From a checkpoint of a small CTC audio transcriber: 26041 training examples.
Rows from block 3, named by matrix and row number. Each number is 128 + 24 x the weight over its row's rms, rounded and kept within 0 to 255. All counts start at 0. After the name is the row's rms in percent of the matrix's.
# fc2: squeeze-excite expand (model.blocks.3.se.fc2.weight, 192x24), inputs 0-23
fc2.20 112 [139 146 146 148 100 134 157 122 140 169  98 105 143 154 157 151 159 109 104 134 155  78 122 114]
fc2.21 107 [118 128 125 135 179 123 125 141 104 142 128 108 131 171 172 115 111  82 128 129 178 114 154 134]
fc2.22 124 [165 125 119 108 145 125 147 127 122 106 113 120 168 132 157 165 139 145  92 107 107  65 126 129]
fc2.23 112 [144 108 128 114 126 137 118 134 115 116  89 142 104 158 158 113 118  80 129 153  89 104 180 112]
fc2.24 095 [154 137 125 133 119 125  71 169 115 124  86 126 104 133 127 136 105 171 134 111 115 124 178 131]
fc2.25 100 [157 131 145 122 104  84 134  98 116 142 103 126 143 166 132 118 184  90 142 138 115 100 152 140]
fc2.26 096 [148 147 142 153 106 133 110 102 129  92 106 111 183 167 149 112 104 111 148 124 118 101 147  97]
fc2.27 087 [113 180 135 146  97 141 128 185 122 112 128 125 178 128 129 143  90 119 113 122  97 111 129 122]
fc2.28 081 [145 151 148 125 136 145  55 146 109 118 174 138 110 149 137 142 128 129  98  94 133 132 153 119]
fc2.29 127 [158 136 117 119  76 111 162 106 134 138 149 130 160 116 110 162  79 133 148 165 116 108 122 130]
fc2.30 082 [134 125 110 141 122 162 109 135 146 141 112 144 120 131 154 136  69 144 110 109 124 104 194 105]
fc2.31 095 [117 106 112 146 124 155 141 174 117 146 124 160  97 162 139 139 133 109 150 100 104  97 179 127]
fc2.32 116 [163 136 131 137 159  94 129 140 133 121 161 174  79 120 117 104 142 115 165 108 126  90 127 140]
fc2.33 121 [153 120 134 121 170  77 103 153 153 117 146 123 135 142 139  73 119 115 119 140 126 110 169 105]
fc2.34 114 [124 150 119 127 140  72 140 134 114 138 138 136 142 145 106  85  76 125 130 126  88 123 174 130]
fc2.35 112 [137 122 147 125 159 138 168 110 122 167 121 104 152 148 130 120 146 117 156 139 200 125 103 125]
fc2.36 088 [158 162 123 145 161 147 125 153 168 136  94 159 161 100 115  97 143 145 106 114 145 153 128 104]
fc2.37 070 [116 168 176 134  76 121 152 114 104 137 115 124 140 145 141 142 108 112 129 136 156 116 166 166]
fc2.38 098 [162 133 121 113  82 127 165 131 139 109 103  85 138 103 152 149 129  88 156 137 149 136 162 137]
fc2.39 089 [ 89 167 123 157 126 142 130 169 158 154 140 130  81 125 132 142 128 126  82 128 158 100 136 130]
fc2.40 108 [154 109 128 113 180 124  98 114 147 166 114  97 167 130  92 117 154  98 112 128 117 152 122 140]
fc2.41 119 [ 80 124 122 144 142 167 157 132 130 133 140 125 141 202 154 120 135 153 145 136 101 141 133 119]
fc2.42 085 [120 179 114 124 105 147 127 120 139 159 118 112 140  89 131 103 138 155 113 136 197 135 137 143]
fc2.43 083 [139 122 132 128 103 170 131 125 140  95 140 163  95 136  93 107 137 130 106 150 139 131 182 168]
fc2.44 086 [149 152 119 121  97 118 125 176 116 116 116 148 177 132 126 118 123  64 147 150 144 133 134 102]
fc2.45 103 [100 155 106 125 126 112 159  90  96 127 138 147 150 147 105 146 111 144 131  82  81 145 155 122]
fc2.46 092 [109  99 127 125 146 117 139 172 118 170  59 118 137 124 118 134 104 132 145 145 130 151 159 152]
fc2.47 085 [152 177 119 148 190 128 145 135 114  99 115 118 143 171 154 130 140 126 122 144 114  99 153 122]
fc2.48 091 [108 159 130 106  86 110 157 164 146  90 150 138 149 149  77 119 136 113 136 124 143 156 139 144]
fc2.49 067 [162 161 146 125 128 141 115 119 203 112 105 129 122 144 157 111 126 158 131 128 164 118 152 114]
fc2.50 077 [116 172 168 149  98 139 120 135  96 147 145 164 162 110  80 133 133 124 114 137 149 139 155 114]
fc2.51 085 [120 176  94  97 145 114 119 135 135 134 180 126 140 109 134 127 143 187 126 120 134 166 140 132]
fc2.52 141 [131 165 121 133 135 124  88 154 127 129 109 124 121 169 122 111 133  98 185 116 102 176 113 134]
fc2.53 102 [133 142 123 131  92 104 112 175 117 161 140 124 126  95 126 143 163 153  78 104 128 121 168 133]
fc2.54 090 [156 131 110 126 145 134 106 146 113 159 136 124 105 163 131 146 137 161 129 148 151  79 173  87]
fc2.55 095 [150 117 141 125 117 163  97 153 122 120 133 152 183 135 119 128 165 123  94 115  95 111 172 138]
fc2.56 101 [126 191 116 118  92 116 148 161 104 165 147 113 119 122  93 139 140 115 151  91 131 114 141 124]
fc2.57 079 [142 160 114 144 140 109 182 145 105 112 137 125 112 129 166  96 135 149 121  80 144  90 146 128]
fc2.58 147 [118 135  98 134 118  69 171 159 128  99 120 139 101 138 121 121 103 118  98 138 171 140 152 135]
fc2.59 090 [ 98 150 103 152 116 149 178 131 116 122 140 170 136 136 112 140 154 157 174 127 169 127 117 120]
fc2.60 105 [115 158 142 146 139 157 169 114 130 176 129 153 136 144 139 137 148 136  98 118 101  78  97 112]
fc2.61 070 [150 162 119 153 110 166 153 169 105 102 151 119 169 153 147 113 135 134 137 140 176 140 131 136]
fc2.62 081 [124 149 137 151 112 191 133 117 127 114 148 131 148 152 157 129 155 133 106 133 163 173 144  93]
fc2.63 131 [161 140 129 116 121 151 114 113 127 107 136  75 170 188 151 105 105 133 120 107 135 130 107 137]
fc2.64 087 [108 119  94 145 133 158 103 129 138  99  76 122 116  94 146 120 121  91  94 119 155 136 165 122]
fc2.65 133 [124 113 127 126 160 144 131 114 136 119 127 143 112 169 116 151 159 160  60 124  82 132 144 123]
fc2.66 088 [126 156 142 129 131 116 104  90 120 134 140 197 124 147 139 148 133 132 143 163 117 185 126 123]
fc2.67 113 [149 120 145 123 177 159 113 134 115 107 135 180 106 143 146 121 128 123 153  90  80 112 144 120]
fc2.68 121 [117 149 134 119 116 120  95  82 142  89 130 123 127 167 156  88 159 171 122  99 123 132 140 112]
fc2.69 074 [112 180 136 160 151 119 151 135 107 106 115 141 172 135 119 113 154 167 154 164 129 144 124 151]
fc2.70 113 [107 127 127 142 108 172 146 143 117 163 124 148  98 127 156 119 153  93 133 155 146 137 189 132]
fc2.71 100 [124 183 125 125 109 163 120 111 116 143 136 118 156 113 135 100 117 135 155  84  83  97 140 146]
fc2.72 077 [150 124 133  90 137 188 124 130 154 171 123 165 147 153  95 113 104 131 112 116 136 116 154 126]
fc2.73 108 [152 112  98 129 108 149  84 152 128 140 140 174 100 154 130  97 125 139 147 149 143  78 130 115]
fc2.74 115 [143 174 123 125 150  91 135 106 150 128 149 123  62 134 125 119 115 125 140  92 119  93 151 116]
fc2.75 080 [115 139 101 145 108  90  73 132 122 126 129 156 114 136 113 117 138 114 116 115 129 107 200 135]
fc2.76 112 [ 98 108 121 138 109 123 120 101 132 132 132 116 166 110 133 139 113 149 104 148 187 121 187 152]
fc2.77 074 [115 137 125 142 140  84 156 142 145 103 133 180 133 163 140 144 119 134 167 110 172 119 160 127]
fc2.78 116 [ 94 129 121 145  95 120  79 136 111 120 115 119 141 149 150 137 141 133 130 128 112 170 192 102]
fc2.79 116 [167 147 148 128 108 138 117  69 144 116 133 122 137 136 128 159 136  81 153 143 130 175 147 138]
fc2.80 105 [ 96 158 127 136 135 129 153 147 119  98 120 145 115 114 107 137 193 164 120 121 137 131 181 123]
fc2.81 110 [126 127 132 111 134 148 119 133 119 179 111  95 148 156  95 134 128 137 155 133 138 124 203 133]
fc2.82 082 [148 158 128 130 124 146 122 155 128 147 112 148 177 100 129 139 177  72 129 125 115 102 153 132]
fc2.83 104 [ 86 149 123 153 120  77 111 127 122 121 118 131 162 174 142 146 152 123 100 115 147 164 144 104]
fc2.84 102 [153 170 135 141 106 120 100 126 138 121  99 115 150 161 162 135 120 113 134 113  61 116 155 122]
fc2.85 113 [120 155 120 126 140 110  98 147 128 104 121 169 159 112 107 100 161  86 128  97 142  78 123 119]
fc2.86 103 [137 135 118 161  99 117 134 152 127 126 105 120 125 193  97 130 128 108 141 121 160  96 174 150]
fc2.87 082 [167 126 120 120 147  96 122 122  99 138 113 142 174 135 116 165 155 121  62 119 135 121 117 140]
fc2.88 113 [127 149 115 101 157 118 113  96 133 113 126  90 106 115 124 135 110 126  72 158 118  98 178 129]
fc2.89 099 [173  75 121 129 107 162 147  95 143 122 127 125 137 143 112 145 120 136  92 109 159 102 162 138]
fc2.90 067 [167 131 150  82 152 152 132 152 140 157 131 140 156 155 108 157 148 164 100 116 124  93 141 127]
fc2.91 077 [141 174  90 114  99 150 125 126 118 124 107 134 161 130 103 139  88 175 133 114 119 146 128  88]
fc2.92 105 [132 179 135 151 124 118 166  96 107 127 117 124 120 138  78 143 135 171  88 152 125 116 109 134]
fc2.93 143 [ 91 145 137 119 137 150  94 146 140 125 136 139 107 109 157 108 109 161 199 121 158 126 139 133]
fc2.94 103 [149 146 126 124 125 135 137 125 141  96 104 112  66 143 111 176 122 126 107 141 115 109 181 141]
fc2.95 091 [114 162 124 129 123 133 170 133 119 117 118 140  76 175 118 160 136 134 127 117 160  91 163 111]
fc2.96 073 [120 141 130 137 179 104 127 173 117 114 165 151 139 130 134 113 135 116  99 128 149 183 151 102]
fc2.97 118 [136 168 103 126 126 102 112 124 123 111 131  79 174 143 124 130 132 131  61 124 130 100 137 125]
fc2.98 110 [131 139 149 143 177 140 169 120 110 157 109 128 117 146 103 155  93 114 111  81 113 140  93 139]
fc2.99 107 [106 121 133 124 168 106 106 164 138 113 128 115 122 161 100  97 153 144  99 138 143 178 167 121]
fc2.100 120 [132 166 141 128 106 117 112 116 114 150 153 149 108 107  99 168  87  85 154 142 113 130 167 119]
fc2.101 080 [134 150 119 145 125 148 133 157 112 176 143 109 179 171 159 131 104 138 168 138 112 127 146 116]
fc2.102 122 [ 90 129 123 115 143 163 163 123  97 114 155 178  86 131 140 106 153 146 144 124 115 101 148 139]
fc2.103 106 [126 160 120 142 103 146  94 153 123 112 131 172 156  97 145 170 119 157 162 123 117 122  89 130]
fc2.104 098 [179 142 128 143 160  91 106 142 127 157 134 134  90 125 144 100 158 111  96 148 164 139 143 130]
fc2.105 126 [134 149 128 120 103 167 114 140 152 144 128 139  75 147 150 162 168 124 167 141 120  89 121 141]
fc2.106 085 [131 186 126 155 146  99 107 127 131 136 105 125 160 154 110 137 116 137 154  77 133  94 155 132]
fc2.107 089 [173 155 137 148 165  93  99 147 156 152 118 113 166 155 119 137 141 107 126 150 118  99 127 156]
fc2.108 116 [190 158 121 132 116  88 169 111 149 145 144  93 134 150 115 122 156 114 114 117  99 138 128 139]
fc2.109 088 [196 103 120 143 158 111 113 123 129 125 129 139 150 140 126 112 111 145 122 110 160  68 126 146]
fc2.110 094 [180 132 120 104 123  89 112 128 146 100 110 119 126 120 137 113 150 107 161 105 155  72 148 125]
fc2.111 090 [140 133 123 138 158 164 110 124 148 161 112 170  82 156 134 127 155 153 139 109 162  89 122 137]
fc2.112 069 [144 184  89 139  91  93 143 132 141 124 144 122 131 113 116 150 133 140 131 167 159  87 145 123]
fc2.113 106 [155 123 131 157  96  85 151 122 148 147 140 148 116 165 145 107 172 147 127 103 153  94 148 134]
fc2.114 084 [129 127 109 144 121 165 137  80 148  83 108 168 156 124 167 100 139 153 162 132 121 130 132 134]
fc2.115 084 [175 190 128  99 124  96 181 107 142 148 132 106 127 132 126 147 125 122 148 140 129 119 151 123]
fc2.116 098 [ 87 117 111 125 105 157 174 151 123  85 100 152 137 163 134 140 118 154 108 139 134 130 168 135]
fc2.117 096 [109 136 130 122 136 159 160 146 131 139  72 180 106 131 131 155  90 135 157  95 133 121 136 143]
fc2.118 092 [117 117 103  94 117  99 139 128 118 137 102 167  84  90 111 133 151 190 132 126 110 128 128 128]
fc2.119 114 [125 174 128 135 120 116 152 105 142 120 144 111 180 105 113 168 146 107 139 113  84 164 120 137]
fc2.120 079 [150 172 121 119 113 107 149 132 133 162 107 173 165 144 114 110 139 111 128  81 120  88 121 123]
fc2.121 080 [161  83  88 124 111 122 182 109 139  98 133 169 135 130 152 128 127 135 127 106 161 121 148 134]
fc2.122 101 [107 135 135 106 122 125 117 151 127 133 146 145 138  90  93 117 136 112  72 117 189 161 142 124]
fc2.123 107 [167 118 129 141 147 113 161 144 121 188 154 112 168 155 140 126 129 110 146 152 117  88 122 124]
fc2.124 105 [147 170 142 161  88 149 128 130 144 129 127 156 131 129 127 121 121 136  83 150  64 104 129 139]
fc2.125 110 [106 131 134 136 132 160 101  98 123 178 114 141 100 139 135 138 123 168 139 128 167 134  72 144]
fc2.126 114 [122 150 121 135 160  82 101 115 137 100 135 146 151 114 123 175 110 128 144 117 189 152 131 130]
fc2.127 076 [113 177 116 118 144 158 123 135 124 102 127 127 174 129 112 122 150 163 171 124 139 159 167 151]
fc2.128 138 [132  84 119 126 101 125 123 109 124 109 126 122 185 126 136 128 104  96 138 121 137 129 198 137]
fc2.129 111 [124 128 166  99 115 129 102 141 116 126 128 149 136 123 138  94  57 122 103 132 126 160 170 123]
fc2.130 073 [172 124 127 144 110 142 133 107 102  95 162 172 131 102 115 156 124 117 148 118 112 113 182 117]
fc2.131 103 [133 161 143 117 108 173 151 147 103 150 142  76 135 130 105 142 154 134  93 134 153  89 127 116]
fc2.132 114 [ 98 102 139 141 126 143 147 153 127  97 147 156 116 144 184  97 137 136 130 148 153 116 181 137]
fc2.133 080 [134 134 115 120  54 108 147 118 101  85 142 167 136 148 123 137 117 131 135 122 157 141 156 146]
fc2.134 064 [135 161 137 111 157 184 167 110 131 104  98 114  96 131 129 109 111 127 122 138 171 134 157 113]
fc2.135 077 [107 154 115 110 171 137 112 118 106 129 125 182 144 120 108 108 132 165 119  91 134 162 158 106]
fc2.136 088 [154  94 136 136 184 112 175 134 119 104 119 162 148 140 170 123 119 125 154 132 147 125 131  99]
fc2.137 066 [160 122  77  74 118 170 155 121 151 163 136 144 135 139 143 102 134 136 128 124 133 119 162 121]
fc2.138 106 [160 140 111 123 102 148 131 112 112 141 142 197 103 121 156 128  96 105 148 111 151 159 113 113]
fc2.139 093 [116 141 117 103 124 153 125 102 137 142 143 189  93 123 134 174 129 162  97 137 117 137 165 135]