A small CTC audio transcriber, trained from scratch.
Model: 1.84M parameters, log mel input, arch quartznet, activation relu, widths [192, 192, 192, 192].
Training: soap at rate 0.002, batches of 128.
Rows from block 5 of a small CTC audio transcriber, named by matrix and row number. Rows with one number belong to one channel. Each number is 128 + 32 x the weight over its row's rms, rounded and kept within 0 to 255. All counts start at 0. Numbers have three digits each. After the name is the row's rms in percent of the matrix's.
After each channel's rows are labels from the 100 clips, of 14976, where the channel reaches its highest value: "top examples" is what is common among them. Only what is clearly more common there than usual is listed. The data: short read English sentences (LibriTTS-R). In brackets: how many of the 100.
# convs1: first pointwise conv (model.blocks.5.convs.1.weight, 192x192x1), inputs 96-191
# convs3: second pointwise conv (model.blocks.5.convs.3.weight, 192x192x1, transposed), outputs 96-191

convs1.165 096:178157111056147148050147201105146111145174122164158114169139175135100150125101152114119103142123091137109146096223165127103205119123127145123147150157074175171141186091128147099147119122099109133071096130056120111148162141137117161114134115102119120123169045134132118107055128159113095155
convs3.165 107:154102158164089100137132135140150158150131122129115155132216086178107147137139079172164125137107059160133141121123108139118196148168089095185104132154132128073152078163089134088121109150087102107159138136149087119092174165139140096136127118123084110087115093123121135130115099063177114097
top examples: the word "you" (37)

convs1.105 095:096140156109105162103184206087189121115134069174089138113141201177167132141125102114128091202145081149101149123123116107144100134146155211144164163101139155119125142107085098179137145095127147159120122064070153139096125117145134074147149131096145154099176155121096077146133101110161116123
convs3.105 109:066137111169095105144106141118100164145113111103170121075151114124128096132134172158079162171117115137123107156128108141190099095137154155134204142121100154141149144116108159155104098166092094162132186175165152112126144164088151212090126136121133093113135088086144115108191152123148091184
top examples: the word "you" (48)

convs1.91 097:142172121136127174149118104108154125176097107096148114138079153089115191168207129101171110117149201136099100103137158134179091121147144102185151105094117127128107127112113094068100114129138093175141163112125090156113171183116125118190094183127178188035156121113085172123120132095120069091
convs3.91 098:119115138086115156165190156144103176153158128174124155110110150136143146144132139166109122151157104120145113168168083123091167093082100127136163183131106191145153088088138115174197151162126134172157158092121090060140158204152182119115151141114123162146107095093082114142124148140134079147
top examples: the word "i" (48)

convs1.57 107:143141104096123153120114146112175158123082121130097119124099085166110103167117112118167107144085169165098109160129169072125148155148130127101101172132161142124130109170103133107043089135072137092105137178057130147111119109137109094093129120054138134133210163048154076127113107120101099139
convs3.57 092:134135126157151104073199128149157128144094149073091120110134096024098175083159146119154125116074065174116140124102179134137067144134147103108103091160114153132147111169138129109149106060127142098164174111125093075097107141185128187177119106119156144140123120164151089169172115158092113157
top examples: the word "the" (71); the word "of" (25)

convs1.149 103:151167117174165134104113105114166153135064068087109133139093103128129153143135092101106106128125173168135158097125199084161164115129158100121128096129162151091120085152161144068096193137118164153157133165110070127121081141098098131148128112162145141036137104157118123130115123136188060124
convs3.149 097:062156087095064078068059143054133111161090077085169138125091138114116142094125135151090126121117096130108158124083119145136110122127144176164120124146076103164129134084064132176122102126159155151101108210098119121110159162105132111142179163145089065130137134135111098155097116150108147110
top examples: the word "he" (29)

convs1.94 097:083154109114085114076129058157008128197162137122168140118100145033113134148060117143139098106122140106105137177066153171125144190087175148117154154117086097127136155123097115168117130087169118093117150156083138101114158112139115106140139156132121145131142136144140074144144178099149115100
convs3.94 092:093082135104200134137094118093077108156115109116083151098116125129136125097170143113144101105150105132131105094092111123111128206082097061122105165154112143153130106099160147164158147197079141123101123139163092154214143126110130058128119103111118089122165148142168134118142139080111147147
top examples: the word "what" (29)

convs1.172 102:146168142130103099171094145102103100109152163128163148123095127189084135164134152143103085085062128132109131155172113214095101168125097121123118072141138085102126041158153158121118059156156067184074097139129136136094111115107113095160165143103106110168094123089097200139160140174180119122
convs3.172 098:110180158128083106139143102123128150136178144126087107143126142100140104052134188078195134066088108104116122102186115097131138166120103133182130161076146129112121135102075116116132167112126109124080115167094131149039120171129077129118135102112124129136139084141096133159199170148081070059
top examples: the word "what" (27)

convs1.106 097:081079115083104149183114135139118142124065140096125166159098149152154069154152160053153149190124117135206084120112165101115170093088094136167142121157153182101121151161104142151107074101094131091155115125145066066143162129107122103139119151110147087121098148100124168106117082119113129142
convs3.106 109:090166128038170113125130143118168136140066107125131111109125088155138133129078089170170120146181093107111143156168131028102084122090162131174172082134086142144071133089118115155149120150177158127141146169097111164106120142134112149121140133088123072083123140083103197109179110125141115137
top examples: the word "i" (41)

convs1.59 105:100162091105164118146161117172179119102118086086165161157090122120050102183089087115156176187128117134093145129114162150135102067142102156098154173137155159105104076174114095181142091119081098131082161151106141133142121156115104143166184123078072111078146134081193187146158168120133111127
convs3.59 103:104126152167142145092130174109131088121172124139162163145128084138174061117118185118103131195132158120109105093174090149130098110191123108132117114151140203165107071123141157135150123066133152137100161112160159093114129167118084130078176092078091152094175090152128081151113139135121102238
top examples: the word "you" (44)

convs1.55 093:151146150093080162113189125151107156109184127141146067117112124128083124082156099141106133146181170100083120092137114079035142096142134094165091166133149137196116140130122131132102153132080064137102121194119123112108123067113131153090120124120111139087101102142124135141116130133065094116
convs3.55 096:117131136092110102149187110055230083136106058172154175096143076120135112119121184160100135167206173105151148159158120169116123211132088152132127175079094164121140094126099094085138100140138103087150122044118089104184131078101142113163095178115167079135086091146132165096079098071170083126
top examples: voice: male (79); the word "the" (66)

convs1.24 106:154090095118129157101146069123137110169105096098123089072226138067149134108113120117069082164138115154132153070135146185121103144117081113175160171134147156134125122151132172119051131118169146078152119166132124132143142178149122137121150125112189121188175155129099092136117166141158107081
convs3.24 100:146134108190165122155152156155115100092114107115140134169126078072153170152129198114135166126144167125086139137092075149086109145120107114118155095143100122131143196091071202204129122158123114155129104124154132044095116076169121123135103086140129123060157122120151140135119132126102093168
top examples: the word "was" (54)

convs1.33 092:061141129132170135149114132153150159088096107078102170099065134084108089139142156132079127139113079129161149120141146105100094152119166134149150105082137127118110090105110165152114164155090014156116122170106119118159092130171178077101142112137169075115091136130146124095140133176138116146
convs3.33 098:159141100085128111119117078098113121093112110134129163186110232104102093081146119126189123139125164094138131129167124099065206110117130138112097138196129109147106135141174192117129108155151106194103127149126104181195091134136106108127177166109149152144149112123140104089146139117124105163
top examples: the word "the" (68)

convs1.19 092:163143140173126122084133136112130110163118129161168177173113149173107125103070117149139104113142161138155134145128179123144096104123118101132089080122146113157146114126161159083066087067124087118157142100096065164118143167158132075129107057115107192113155061129133191142132155107096157148
convs3.19 108:118178100098148123115119162115174182130125120183172197085143087098088144191153090101092116146077156116155121084159128143121121125168134141088087081120127177159115124129108147105128070159075140125070138112082153088148119166143094081115170107181111151135132061127133151131150096106124075161
top examples: the word "is" (34)

convs1.162 097:087146048128160100144122081140151068099144091126092214141179119210164142068109078114136086158102144146120159128100136188199156130151125089133160113118088140154140076074139178132109176081132143117113155125102115187111119205148162130164144128160117125057187120106110144134132128119147114165
convs3.162 100:151178173126163162107162206134143150100197064094162182116111131086090153169162160164152150158110140160133114163069133165110098139148167091180184151167140104096122150109140127154133079143090071113123123119157126111160077105139071182172167200125172139137127151124101115088152149097154127126
top examples: the word "was" (26)

convs1.129 101:141154110111113088169146129068165146141084142221104098110174119089117094153086125126114149063079092170141129155149121174128144101150110115123120150141070155131133133123092163151122093098147041145133136155136110112133135137171142130152190141127161117163107112075172119092125135200085157128
convs3.129 097:140089111147130076163132139139086092152133118140146161173101135089139199080168113128095115085130104108115091123095093111119076079118133149135126077097126095129146131184092065165119153092164124084097081194120110128020166171118154100160204194131119173130138179134129194162139134089146133168
top examples: the word "was" (48)

convs1.37 093:098251112083107117126150095122209121126105126159127106089185108101063161133118124164091138110160139135090151111129159133186169206151124132143113126111077201114174134156225075157148101135102101208116138164130169099135114161137148115131129209118170146142126183115131108140179105139020172135
convs3.37 101:129155108116068096114058125154147118086193113149078152116166141140113059135058137096154141113071168189123093113113144116063106135069119105112101093101117091107089119104142085175105128095145080088163100159135230144115103123136093189134117140073131138116141125177153084181179080129157108093
top examples: the word "was" (30); the word "is" (26)

convs1.1 106:127178131085146106111071109123111128131107158099150085100091205162122117045158101102102121114089130149084140144108110108162068130164084125182172156115112143146091055152185166157104138146109102142185095131076135079135150084126120112154180134110099103094148141128100138154104096116161117137
convs3.1 103:124111150107103196132090154146080122113151176165177108119133128147098213169119166137130152190128070123054158177061096119134122090135066171116055080170151152165137130164107085081116115090158167133078109144140130063156100161133131134158097130163068111121151140108162085135076120089124065215
top examples: the word "i" (41)

convs1.23 101:179089144168158095083118134165129117126148144059125127146130159118115095152101166165182187142136072214126150123178159102157148117108188116145186108141140147112126081078159090102087109134099094145094166141169099148106102117143129128121159091132100160093115148107107171183143142126201138134
convs3.23 107:141140054163088056182107127119083107156144169067126120156114116172120182118163173149188173156158109083090138116091165150049168115046139127128171108077111104173175103088125099104107129123204137096132171151132136115163098180134112139160148125139119151142116097100136100096169101124139157091
top examples: the word "i" (39)

convs1.167 105:125105132063151104173203092107146158129123211138102103121110116085136098126212121116098167093112127120077134200102126147178121073090059117116186131163114094129142057161143096150128137137163138129105137124098198148134131141131109162093121187121103090152170124120177111086106141144134159171
convs3.167 107:117169134111106091203151123124096119086111110138085097117111114171094075160125116147121137132213156135073188117117122151083096134147110128225163094180155109130067091100178060151116147156116148102147135171111112109153136119158207174192139157115093135153164116186153091107103111085163066182
top examples: the word "what" (35)

convs1.87 099:094094101110174093141131108124126175135158168172054116120089138132097144069138112136129093072108115137144139116153106125133100082140166185070084109088139108146154133122174126172130157109129086151141088165145115139120090181107106103139185163112130126082163133096107142106112072114091149139
convs3.87 091:176087135128162104141196077127132138119143143098189097155131136087131141190172169070136129101197189098127166140156133116185109156097157095160141193205153203091154087112155150112160192085138102141138119180138108138112094160144103156158185155076135126125186098134111161189120147101187094156
top examples: the word "said" (29); the word "what" (28)

convs1.68 095:103172139151144115115130105138186152182138143082130110095126114068126131157081148143138150135166171093132091119079181108096128138103089145143112155096083203116106142142090137087090147133168103109099116106116125116138159161170104123132114133058119183093125139129131118086095170106141227107
convs3.68 097:127153099111122105083122158139079168058155121154128141102098152124140172083188126157115110179117138104109132126110096161061153115085141113132168132133150126119098071068075103088115157104152149099160148134121090153149116077091179096088147136171170126130076150152135128106106063200131074104
top examples: the word "i" (40)

convs1.190 098:129137168163159117108145175116130154105168169127142075143147120084115170092150133129141081143080112158104115129111147174146162073074117136139085180128145153099160178175138117129131162099161180139093195167114175136131126181111107120098160115136135117071114074177166087138116152120122109079
convs3.190 105:104120136134109140079077113134162044151126132132171169130112203190111135100181119099121114139089120146186162110126152118146113138083107102133143085162109141148152153066134163123157145093078172112142045108133083131144183130165140125151074154113166134120095122126111173143123143125169133081
top examples: the word "you" (47)

convs1.142 093:081148144152136146077151124213165134156093156155106111155106150138098127100085123053149104110114165097132160100108138149098096103069118122128120143120154135100169154122116138110111112133125095106084179154184102148140177153073196100161093132136169088106149125174134165117125140150175098105
convs3.142 103:102124153165118101086113121165181099158126087130071173134073132125105071110092097133108079141103119131113120079114139118125167113184040154000116114144158131108130065141136100071142134132149142108110103190139107113125117112160139126114112123111181156126160091108152152089168152153140129074
top examples: the word "well" (31)

convs1.127 092:174145115154139108059109174127119127132111053174068028126141089098121122175084107173105112127115150142166076102158187104096089162141071123129070158155171133081089161147112205163069148159133088140122168193104107130149112089108159153157083106186137112150123097083099095156177138163102191101
convs3.127 095:105088073084110137118094069103102096149094090102100139116147136153105141151155097106075090099159146078116219164083089163158185151157152108185160137134145164150154144113163134144096126185158137167139173133108121116104158151114148106096098116099094151110142073119055151091103052097155122138
top examples: the word "you" (40)

convs1.163 106:191099112113125159130093100099074120210136189159139186184111160114106147132189111132121073147118122148156099161130149141074129081160056145169147092127108106194127155125167212168125173143111128117149101185149146164126154105127117098141192086100073108114120157151077125096093129090153141082
convs3.163 092:114104139105146095143141143161146076175119115103120144149061094130124100075143124078104109153165160154102183108138135124130090140078193103162197037119153147118108140086140216079106111097131115134157150170104142128124103139181149075122141137157103151128125126161111116169125125138107153146
top examples: the word "what" (27)

convs1.158 102:123117115135115142126172157157161205117093112128124104131140132121153131130142119139116154123111136129105123115163168112180197080157107153122147090154185138147169109096122092103090133139165156129149085115138124091144159111108075097105116130105148183181125172072055152133162105108119181106
convs3.158 109:141124098153179158154136077123113105094140044159094133093119192099113141148149165095060142142085147164068137124116189149139136123116072098137095140085089150129139041140091151134163093190101088122129166117131110107134150121126144118157138137131128067161167159100111188181089143170132147194
top examples: the word "i" (38)

convs1.0 091:096135087162074168114119098170091105137129089131140135183107190122181149145100139107162089170133145111153136115107134081100131155110121146119112114152131109136119088149130158137137107117127108097120167201191142134164077122173162137066101128152063117113062124198159115088085077101178101157
convs3.0 109:147139123167140110163146186175090115123195161116107168119099135108136138158132127132179116081129181136122133148107118181156191125142138078113181096141163125149119148121233111111135143111100117112134095110113124070121123113130084184108179152123098119137118126080123117069141179039137156175
top examples: the word "you" (49)

convs1.2 099:110090123094130094176157131137154071178126189132142115144121165175148177148178101139104172105123127105118153114176170110064121117107177153170135152142157104117156135100096103103092146122112112112110090150156143102130136190058089180175178162104120141183142120154095093122142149124132062122
convs3.2 095:126130102158151097127108072054130106097173108140071125128111134105150131174150146119184119116206135128164191092149134103168152148130100133144165109142194133126098098079123155141112111095139145098144176101126112150135132101123135110143122118177173144117115146106132141133142160168124151142
top examples: the word "and" (31)

convs1.54 094:107116114097120103153119135157143127117150099096126132132182151123059138150104144112151142153091141107124095111088103135105176110120182198127094132131109140170076081122139051152081192117099108120142080048096078146166124137140074122186151158081134136113079160123091137099173174145109098204
convs3.54 101:093122079124115125136155130147106122111127155054186087099084115171134175163160090143114117152117096120111123088117142095115131146135147118178101112134130092133158115106126126132089115126098138095102101090105142091102115143152121140122160077108038139117190114132137124062085136157129196158
top examples: the word "you" (72); the word "do" (35)

convs1.113 094:156189142098131124127105124108174158141098125106137113154159139133167189055118137142078117144202173127149136136113152131070155102130152136138078135120163092105039167083120168173186101128081107133150059108135201085123121160174086099156138079129142126088054114181154110135105131146081178103
convs3.113 100:148173128103137094112108148175138124120128099097120131121120153158185188109124184110147170094157132095112127145165151187180157108121128120153132108134063117154077176161101213131139141087130075055092127245150131119137123183149137107128149125109162149156135147134117123129112141063129140163
top examples: the word "is" (36)

convs1.139 117:049171074098108130165088145116118106121209113143154127120145141140134117137137110157050076135162140107145146142144185123118149114139118158115087118156195141162165149150120156132117212198116095090142121128120123087125224087159130119133135116177154173117098139099087129075150073137131090075
convs3.139 105:119157086149083139164107097164035140089133140121136106145138148076150099095127210174151154148155195124160127125118129086133216155104158133154156191156186127138196058116116077095120139187079138096105163157119085074109126104122098142104141117142227149101137099117138083138093097192143097144
top examples: the word "of" (34)

convs1.132 101:109099124111125099157122150164138164086134158158156174155153199081072161082112095183124126127101170071151112064135140158115120089138175111090124119133128103100129088128176097153096124107095060130140139129128115132171062152106097102108078079124136163166084124176147140139150139128101158076
convs3.132 103:134158173099162157069026122147088042146158115117124096159098134220115212081130156156126113162064156119091066045152118123135131119132105149125122189150097120149127124102132168126101089128144151138104128073160063142174126087121112169126126181129167103179074121151086144138118153163174143159
top examples: the word "the" (51)

convs1.20 097:107159085112077148141127144106136103132120133057184133124125154147101148205109159140148120141148095154162090151140126105111135137111161122085074072126171135186120118090144151128088133146135109122146088121118073158140099156126084122091203119128149183178200114148103184126126185162138131121
convs3.20 105:156173143104133179080067086206103087154148104112145113127134176165153111139143170131125168134141168127104121138119090115182087154154114078123158111133136125190153090145106123168089131133109086183088110059123058107140125174129084162151192087145108109115104135132158088106087109121072136124
top examples: the word "you" (84); the word "do" (33); the word "what" (26)